config = dict(
    dataset='photos of plants, animals and fungi (iNaturalist)',
    drop_path=0.05,
    depths=[3, 6, 6],
    label_smoothing=0.1,
    shampoo_beta=0.999,
    weight_decay=0.2,
)
Rows from block 4 of a small image classifier, named by matrix and row number. Rows with one number belong to one neuron. Each number is 128 + 24 x the weight over its row's rms, rounded and kept within 0 to 255. All counts start at 0. Numbers have three digits each.
After each neuron's rows are labels from the 100 images, of 14976, where the neuron reaches its highest value: "strongest on" is what is common among them; "place" is the part of the image that holds the peak. Only what is clearly more common there than usual is listed. The data: photos of plants, animals and fungi (iNaturalist). In brackets: how many of the 100.
# fc1: MLP up (model.blocks.4.mlp.fc1.weight, 768x192), inputs 96-191
# fc2: MLP down (model.blocks.4.mlp.fc2.weight, 192x768, transposed), outputs 96-191

fc1.619:128160102146139102145145129125125137108147166134101140157176147168127099123097120093085121131114108085102096123149087111161155127146103114125106175115140121125114149145150135130132120089133129137138125109115117116134144146170160136117133142074092124122145100145214133139124094110118119128
fc2.619:126098138110152151132086138106162114159112158135126102149147131148101155146127131143165156121158107117104135146152145134094091129117114163145137128113123136137130171121123104164083129105169162127157125111150165098097144131106145129121160157137113134085153110135153176122163122133133153121
strongest on: kingdom Plantae (42); phylum Tracheophyta (42); class Magnoliopsida (37)
place: bottom right (35)

fc1.711:101083143158113127161116130120122100103103142137104099146049146125133123148099083159132141118130090131121151090123178112121132111105142118116093101149106108104105140141117128159147122179075117139131116128109112081169099112145154088123076128129119133160129100163185150110107142116167091133
fc2.711:146114087119155099131131114105178115102123107194110155114145100128097120122115144158114139062119159151146146107133147132156123116145108119102113186148140132170116151104106102117107121151170137088102143081121125134115118089130138110061130121132134128099146158102153146131157124140121119116
strongest on: class Insecta (68); phylum Arthropoda (68); order Lepidoptera (42); family: Nymphalidae (25)
place: centre (34)

fc1.609:111143145110103092127149083164163156087137129124106121133144120116141143153145177140136096101133136106082122100126131098107137107122136132118115135134123121108187134138145159102127125166109139123081103129089116126076153109130149121132116130094121159117114127131172157145119110090122123157
fc2.609:126127140158185140077152119075084129088138075124209131143126130167138106142132110103127151199139139125155142124113110128119123153126147156114159155123152127139129130151136120118147123081138139128106182167163139149154146151141086147143137120158151142158121132125075083114090146124148130115
strongest on: order Charadriiformes (25)
place: centre (40)

fc1.515:100126101178137106123093139097131143119118106139116133115152100164151103102133111121131127142176127123079129085118078135103156072119138169083149129155118130126172134092141143129154090128123105098126083101124107156130140125118123162171136121108129122140151126109117164148132165079111095153
fc2.515:130099172092112130104147154155107127096161119105089143131125135098131112118119160125097121116108129138149119135107158167104128139144117111146152121133158137103102082095124080102096121161076118138111156098150132121150131115103089110098139171093098117131141117146122135087093120131123120104
strongest on: phylum Arthropoda (63); class Insecta (61); order Diptera (28); family: Syrphidae (26)
place: centre (28)

fc1.306:145159156116155093139160146097104109130160099135123124148191127109141137108135118157120118161118125095150119180103121090149100119140135146092116130101096105153121103115139130089156122131106151126103156121128098090150118149084156104108091117178131105153155125133113099131112098169123161091
fc2.306:112151124155098119129137111099089155134117105097200137147112123102104115082134135132150164141162160094086114146132081143125088135158116156144131114065124121119132120123135141096102121092158118131101150115107134111156102142120090158146170146118100134163104170132107141144086122130181145150
strongest on: order Lepidoptera (39)
place: centre (27)

fc1.356:150110197102128129132141174116145155088173089117126148144129109117132165119120144114069108149154124127115077168059126120118095132159155122100108144138156106124104166120081146112106150179149105115157121105133152125104153174129118149107119111127129140151118137142090126065121129147146100134
fc2.356:131114147155171135102151108141115114124138132111134132113107150148139124128109165116137105110112076125106161136145142159114110134125110131178128140121054126114152138081176107114106092121072150107128111087149129116162118166122083128101115099145110147150119101129130150127102140150134125171
strongest on: order Lepidoptera (36)
place: centre (32)

fc1.458:109102116121143113129109120143127144130138126133155141089087106097166204140091149127116108128103138104150155172127146090114130121136166117158168088097100141135107112100112121120160113121167150150099142159131114091154145125090105123140124146141134127094115168136138143143169134146159115136
fc2.458:181155102150083153094124123101146154139095163160130146149134103126113097122102107133139127137144110173118109122162097158134133114143119129126105133154111103109141133134163141138159123092137106127143088112137150160114121155084106169148144147090110149119116127184132125096156144147134109098
strongest on: phylum Chordata (95); class Aves (94)
place: top centre (46)

fc1.592:088135148140130123142133133131124114103107154130098155130084128156145160138156149143099104117145117119107097148130138102130140146139116137124118144135082151118138129112090077117149153163081122084143100104096190138160133128139132132143117188116149102142124125099175143166081123119158131159
fc2.592:174131130127155117107138146126137148155122107147129106058115117114124154123087121129111144133156128146186144095166132160120151115113128111114108175172128129162149145091164126140100131116173122081138146072125108096138124132152149113120115120122103100138094125145093128128140078121101149168
strongest on: class Insecta (76); phylum Arthropoda (76); order Lepidoptera (37)
place: centre (46)

fc1.760:101126137124157102138170105172162105154105177172107149119111117117135137125081115153126174103133135156132119115136111109138098073087159142135128120111108116116153118128133150124128102095111109133166137106157108137187112148112174103136123120102129133091104104167124121139043089119118079129
fc2.760:136135112149120127116091147102156159139136116140075136149138156140128105129106135128178125117114102131131096106180138100132135120101075109105082136130137122124150161110139155130160137139161158158142101118161152180073149123155155139123107115114146123141127134113113145117188113122143123147
strongest on: class Insecta (84); phylum Arthropoda (84)
place: middle left (38)

fc1.584:124116147139116097144133067112191116128175154097145153125159105130127145180091107119106113122119089129105122094150111159149108148096160135171151149136129183111161147125129137120156121166114133131084125112132164110129131120123128125140144125110085141107156153102167167128108110138112064183
fc2.584:125116152119136108109144113133092127076150133152211075138156132131125149134136094135167165182128177112101150122117143140123131141145143124109134116125155127146092124163159126111149128103109131147118158141087169178124136151150148121105144114109125180156092109095154122145094112091139109135
strongest on: order Charadriiformes (31)
place: centre (26)

fc1.629:148129127112117097111127096117084111127135083128155141116128132114149159128145162109130147145133084108135131170152148129119109153141102154144155129139109135118102140160129116124133152162110124143158127085163125108117128100113117135129090116120078123115135098136111095072088116122100143119
fc2.629:098124129130129115161136113148145157143141106094093160133162149114074137134119127131151099089102145147091126109127099160094127154079143141138091141138138112138155109096107143078129095131139153109136093138114160161143135171112112160158096101147118167159147107125136132133073104116102115147
strongest on: order Passeriformes (52)
place: centre (42)

fc1.21:131104183125110114117122109136121164085104142118134119150135099136119123064125122088154113155170148146122105097116130101106155125109134149114108104157150088124162145173130129120117154185160131123129160150122120110150130130123095124134115129173107143111117114130100155124116121155186126172
fc2.21:128157126103142138123127101096101140130100142112187123141122106127090167165123163155082157109124088123123148152134141125119129144130120134170126105101118088080118102102127080163133145147119159150136139142156133119128104115128125133151098150110125121176135132166131137099105154152146128142
strongest on: phylum Chordata (96); class Aves (95)
place: centre (30); middle left (27)

fc1.763:110103115161129068154115103076129139120123121164135131110107114147112100102117084133167122153110145131148122165122103107121118186117125144162111082135116117109113151123094134106122123113094113124085125133160171145157181165159112157109113156141121117148128159126079169114136106129169136128
fc2.763:152140122120106120145144126145137122147145173104167129134093116121115144129105143119109122115148133164107207170109114119111111152125120059117081085098127151121097142159128118153128119126162140095146128124121149109096060111148149114108108101137090140137133112134128123138121134170119152125
strongest on: class Aves (85)
place: centre (39)

fc1.186:113124142151118131158161101107107124094105105138113091155122131140134120123096133096127150113109098133114115119102107128125086105114139097183130110140097132104101090125147129143104123127123109113110118105114134127125118099125147091137134129171098115129115132090134160108093183079158110094
fc2.186:093094149129179132135136167140157103115097104132115128100124118105111153156121149192091146109122145114179127100099088139136113148128145125112119166105130148151117134109166109162164086137101139132152094078119131084114098083147165106139141172091154151086127132127169114135145118135083092132
strongest on: class Insecta (59); order Lepidoptera (40)
place: centre (26)

fc1.253:137139124116133138140092096123126129141129148125140136141120104098133126122148119141087112069102137144158183106132140110158081097146134101165109128167093109118101163138114136121171112127155130185134097109118146154110153135118136077128135124147118119126107103120095136103116127120071125065
fc2.253:160090202100125137130173099148110125103090113137111104129144134084136139104098158136150136129128126119155122113139095082097134167115127120156119172156149150138134108117144110149127138116099140127094100086095125134141106127126148167122142126117119148130138115132116123134087110135104126141
strongest on: order Anseriformes (28); family: Anatidae (28)
place: top centre (33)

fc1.648:141106174089129129147138178099123151100168112085133146125069113123129158148125140117069108150150160109096096155074116134112107127154156118113121117137138130117124168119095111114133155156116114107150130105135159116114152172113147150084087117100130151137111101108116124062140144152141131125
fc2.648:135123147147167162109152116164115126126143147097121097081098153146154112134135157099125125103111087119113149130143151176127116135147136143187136139130081141126115129087156113093111076125113138100129094106152096132163129157114066113104117106125121150140107108123135139139102112127142105183
strongest on: phylum Arthropoda (60); order Lepidoptera (36)
place: centre (55)

fc1.163:108095103123126119155116086182125139127136130105119113130175110144111074110144117093119106154168144168129111150166068135119126137139161146149124086151117104104131144165107122131133155150148099130124144115125105133131144133110130157128092131130133128150137136150144153119111145147137089156
fc2.163:135136135117108142140165144106098158128106130143138141132132125092121159155119153119098143083141118088102158127148138157143115182143085125158138092131136099054126095097066130121122134149082139103131130137156116060121131121111105165131125129103101152166116106111129143131152134115133157135
strongest on: phylum Chordata (92); class Aves (87); order Passeriformes (50)
place: centre (38)

fc1.97:117157116173126132163129126117106157109117099105162120097140127140122103131066126124124161144137109113113131118129102139081078100144137147121140096087080137131149116136114168125090136123096120166135143131131099145098120144098095091123113121116149116105175115105077122090098152106131155160
fc2.97:110116154091134142168124129128110109133108149124163101127104120124113132140111095085106116118145096145095097133095156119132162176102127158138179097108154119128108082124110175093129106157142159111115144109173114115130189121098122151137114162122128150179121097141184104099147161143122138091
strongest on: class Aves (90); order Charadriiformes (27)
place: bottom centre (25)

fc1.645:092128106107149108144126125156182128157153130111120113106108113085191154109125159092114111108111077122183137137087125144121096127103138094101114166086091132143135157138143117150117113102153120131108078141144132122117111091142132118142097112116150149142110168150116072113149145125146126136
fc2.645:167161103117112105096123142089110124182086135193142117138091089134134125126093148113148146137109117126141083148116094107131159145161124128147093071140136141117112114135170138134163136121140116115143093137153154132110121157148158130127159115088145127125117146146171131132135128129099130081
strongest on: phylum Chordata (99); class Aves (94); order Anseriformes (42); family: Anatidae (42)
place: bottom centre (41)

fc1.431:146153111117112139156127104110094133102152186142055097124106109126165131110157129118134092158114161145143088160155112086135118148071098104121124161166134117140113149130066146133125125125167152162138140123103121128107113107118111140148142077132127132093143136089119138112087145122117156142
fc2.431:096158160127061124098150096132177136109067126146144165141134136133102150123111126105144117087083126156130172116136109130133140118106101156124135174126119109142116106146133090124113111136157135124104135104125111114123138111104158148115073135115162138155160182145111164093160127138106089146
strongest on: class Aves (96); phylum Chordata (96)
place: top centre (33)

fc1.595:124105117122116130123115092106120119126141171105165134148143121126161148148155132103110092122097119099186089098164124127117157128142180112136075133181108114093097131169155143146136114136130164107156161156136136150110083110128117105179135163141141137149171158137109135136109096181110097123
fc2.595:137120156130131141078128163124112106117121108179173114139136120137120111084131124185151136153157117137113148095101119148101125116147119178140136140075140161168139133120162116157166118093159115120112122104112134167119120154133150164115145124093115143086123108163122114087149147117095180104
strongest on: order Charadriiformes (39); family: Laridae (26)
place: top centre (27)

fc1.318:100088121123128126156131121172161144116108099141098143130108128154100143156096143090102174113119144120112140113117095105128154166101121113114154096099104157139148144083107129138121158171127102123161129093096144148139132140126153151160125108120143138112118107096143126106123140121126107111
fc2.318:086111146175128135163135128088117108135137152108148147127135108126146104128113144199088095129096133119166113116102127134126139102115101122103116140129104105158100125160151114134125079113118115129073133121110163176109134086119170099132148140134173110112138163136098106116124083161164135147
strongest on: phylum Arthropoda (60)
place: centre (27)

fc1.238:142142089157156140131124100147120108130122122135126143115122072122127148173085117086130163121087108112209137135118120143174124089121116083152139120132108100068143126174188153117125099127109073168081167146120151154139077147098095086101120157130120146152161126074161132100107100137103118191
fc2.238:118113107113104151128132155113135125116108176127167123161131141092112160127122108095164143146193143127140105165117132116133108158146149147093167118111170149139090118125118130137152105096142136146123115127124144116130106118149108128097152120176133112127145109151130123125114143125157094081
strongest on: phylum Arthropoda (64); class Insecta (61); order Lepidoptera (46)
place: middle right (45); bottom right (34)

fc1.136:131117158153138118151103074176110130095110122154135124134141113149097097098115175083096118138148150111129109140149105127057137105139126179143125113125138113117118141118095148112133145144166170133157163140163102141143161136134114118127114116143111126134132094154082102189110168086182161107
fc2.136:122154137119147164143165144093090157097105100126135127149137105123124131149150143187088160124123150095167105145152150150148109154141163117161101085132132113097135112094143119139143118147126158116124131114104119073117097150130131181137127152100139110150114141138159128090092137154100118143
strongest on: class Aves (83)
place: centre (36)

fc1.670:097096113086126125115148109147145070091192125170085106126096162135087123120131112136088131132108132130160119136105125136151099109146132131193120122134161127133167122131136113089158139122127129143086134085096169113107142159112133116105138115108135100150087103120122109127143133104129116100
fc2.670:154132170115105121100119163092097171149080139142158135142089072122118142123112119165143130138113106103065060140116113131155122131136113070106108140160160157140117103147146192147122113121128133143166132135092146094140112146144156111135119132104138141141116117119133142126073120167116091133
strongest on: class Insecta (71); phylum Arthropoda (71); order Lepidoptera (36)
place: middle left (35)

fc1.493:121116126110115146115152105155081118128100091158126125146147136186106109134111156130109110122132119132106135139126094157137133156116100134076118154142061130106072107109119147146117137105156141111175132108154116149112052160137144146184131107160111124103161108094138108108087110136112152135
fc2.493:099131179159149135136172099106138129133125169147132153101173107127144122113120168131162123130091121113116101104130117094099134136100090157149125132110156124133142131173132104117150100124151118150119133156082186117130117120186123132158122147141141121121151140117128128139110127111157125122
strongest on: order Passeriformes (53)
place: centre (34)

fc1.427:128155179124141117116151136094142107106126146098152138102110111129097116131147145121086151164114147098149168121103173125137135123143151121166141133107109114142117104127149125086142094145126091133129082189138125120144087117169119077138093124176131156174135175144091143147159121172146131106
fc2.427:156113108134092125115099110111104121151138133117138140137139160142104158128120156129081170112124159144146159121120141123156188136079149137110149153159136098094121142182114103112109104126112099152157140090139122136096108101126132111141154157094123084136142107114160103108145111098128145155
strongest on: order Passeriformes (51)
place: middle left (41)

fc1.404:142123165152128124125124136180102144185158159140159111112133145149149134122107125106149130147130114143173165121142142129139131106139107119186094135112116124074123111164162098109170100086100157088095133098098166156098122141148104129124135132105106087164155086108122121119094123147159158141
fc2.404:072113149161117113090110122086098122149121152127143102123113108117147114167130169125124115131131099125130116112094106123152190129138137155111136149152098133146108140131137176102170151121110126118142138093148148130127068138159183097153161152106121084126101159162159095096114134125108117136
strongest on: order Lepidoptera (33)
place: bottom centre (33)

fc1.354:154142143142134104113137125143111172095126107143157138125106128096134128096133115107112151137175117112174093124101157112110127158092111153132119139111121114129173165162148094151093134152148134157101119103087131122128195136112086118104123139121145156113149142076104172092102118106174169159
fc2.354:152093134119149155124126076113074106092131142141144123133164114121130136160097128115113122115138083127092157150147130147128132147146141124126145138129152147121082110088119113160101108131121124115140134116140163129163123089120118143121107118134143145146144097139114126070129140082135128131
strongest on: phylum Chordata (95); class Aves (91); order Charadriiformes (30)
place: centre (36)

fc1.278:126153089149106117146157082165153114136141156176081161150112133108146139115092149105129112089128112126138146109099102102118121135141176077121112169101134136111148134138118100104163115072127116115105153094144158115141105157121140123102116097116137136107119131148135113107053119116152094120
fc2.278:144155103123168144144121123129150123193143153129102145127118131107106139134073127066143141117140125134143123154144135097133104141128104132129108114105117109118132066132154137166103135138119186103173098112140139104119126127138165159128096081125152117151118099133134140101159137146109151132
strongest on: phylum Chordata (92); class Aves (91)
place: top centre (49)

fc1.301:141133140116145126123077121105117091123166117145184145156123122127137127082135200089114135133161128120114123113147121109104115126095117140144112132095131094133142163124112112094180156164137118141126115117131097125149135143084071142116102091126099133167162083100059137059092152107124138151
fc2.301:102157165101112130134159133126100156128147127114118129152117138093099142138112117157128147118113127105135114120134143175130088159113133121147107156126151136069111100067123123160108108163120125105127125136138122110105155128129120114133137143084112137160128133145158140120137109119142147123
strongest on: order Passeriformes (52)
place: centre (34)

fc1.415:120142099080139160127099112128175157145155129148095103130145117134165162107102165077131104112110110147147141144129092161120134150103141114157109128128133110138150081113103144132136157124152124161145129102105127142105142135109112116155089105126165102164083143089080167122100192149149123152
fc2.415:125147132136092107104133112128109124157116154181154161108100130093103157123119107149128143146130141106132134136131140096119107123139105162102084100167126143146123143141142129153126112110129128097123120117175110139134157175126138167107133093091157140141160140168134107085156087126125104116
strongest on: phylum Chordata (97); class Aves (93)
place: top centre (29)

fc1.724:138095159137096156122142116084129113103171097136100152141130114132150143097125146135112119107116173162152146157087150131152131128111133138140129145115149135125178139159146094104132136118122154144105145130107091124094120095127075131113155144121141126147145098129104196137106127148093103159
fc2.724:122127132128139137129160150153190093132117125097143107194127107125087127115162148088138128160149158156089104151144126099128121154142137142129157145144173119123136125141140145110098124115126144128165184135134142130119144146091138164168178125157133151128136111147129136127099145137099118085
strongest on: order Lepidoptera (34)
place: middle right (30)

fc1.481:134127137100114138100168160134135150132093126157109105111098063117130141140110131089135118114117104145142162149144151125127140136133167107168111070082126128128144113138124152146138118110160142157150111104158163080109157110122123152079077125163145122125139116131095172119112101101177083179
fc2.481:158169122164100123137114111147147116141105100149142097103122137085149178115061112143171129092158114123129123107108166105180136149165128133109103113157117142131122118138117088156116165152108125105120076129135116107093150098137075184111120115081104113131135185143176086119130132136095122141
strongest on: phylum Arthropoda (72); class Insecta (70)
place: top centre (34); top left (34)

fc1.100:118133116116112111130154129130074173144108123154149091054099095108130127109102162135132103176120104123135098180097092130126086082096118128169118160128117100114125125153134161114111121122130124124135135158134098096116134134126082081163096091140170107154113147143094115158116112130162129120
fc2.100:137143105156085121133110088158158133141109107127120163115128145152124136160118121115118139134132143133089130143145117156135153116116124163124146135118126112142134139148109126119139157110167085138131116095135157142115127151121137104169162129101097078110122169147176126090127103121152121097
strongest on: phylum Chordata (92); class Aves (91)
place: bottom centre (42)

fc1.679:149088123152142131149104141108129099131142131091177169124144115159167097165128164121121105140152133165120140079134163176123075095155083117098119152163116119122092119169124100114150126120131107146119147136135135118122136095146100149106134109154138085158138100102092115127092141140142135140
fc2.679:107177151136139116145155123134108150110097135139141108109152145137099097087140145111137128083082159130099134135137115108091121189146060126205094116124117090123161102132140140137115105141120125123126126133137112129142158191125113161139174135091130146129150087093138108113123153164129147148
strongest on: order Passeriformes (54)
place: centre (28)

fc1.734:137107123118149155162104113106146154145155126104141127153105106152144183145119148118100094115137125133175160122133149151110078116102151112179135134108105104104159139086156121100153149146136092121163092156092136088156112130147127116117145127132128125130102133171083179132147127106111127137
fc2.734:111117148129113137111131142091101113171073109198186110123140146093143146131124109128173135130152142128134124124153116110116122136158152153113129111142144136136125122148140120174142126088138118150072112109119155121103114140092104162128159160107115150161119120143148111088101157126108129090
strongest on: class Aves (86); order Anseriformes (34); family: Anatidae (34)
place: top right (40)

fc1.225:095173130130152098128160100129199130125156168078149168110165118118136142110135106137130109100123099128161151100108139107156158115136145167100170153114158117131171141124125164093179127164123128105092148117116103097141133109123119123117142126139086150101134144107143139102125097139126076157
fc2.225:152151121154212116107140102110112135102174104145156163137131133167133135153153132116136186157119109097107151114090152113105121125150148129119109148140140102130122118151139113150156116107127123141124175133117141196139139161198148143115118120123140165147140143108121105140144126115158155153
strongest on: order Charadriiformes (41)
place: centre (30); middle left (25)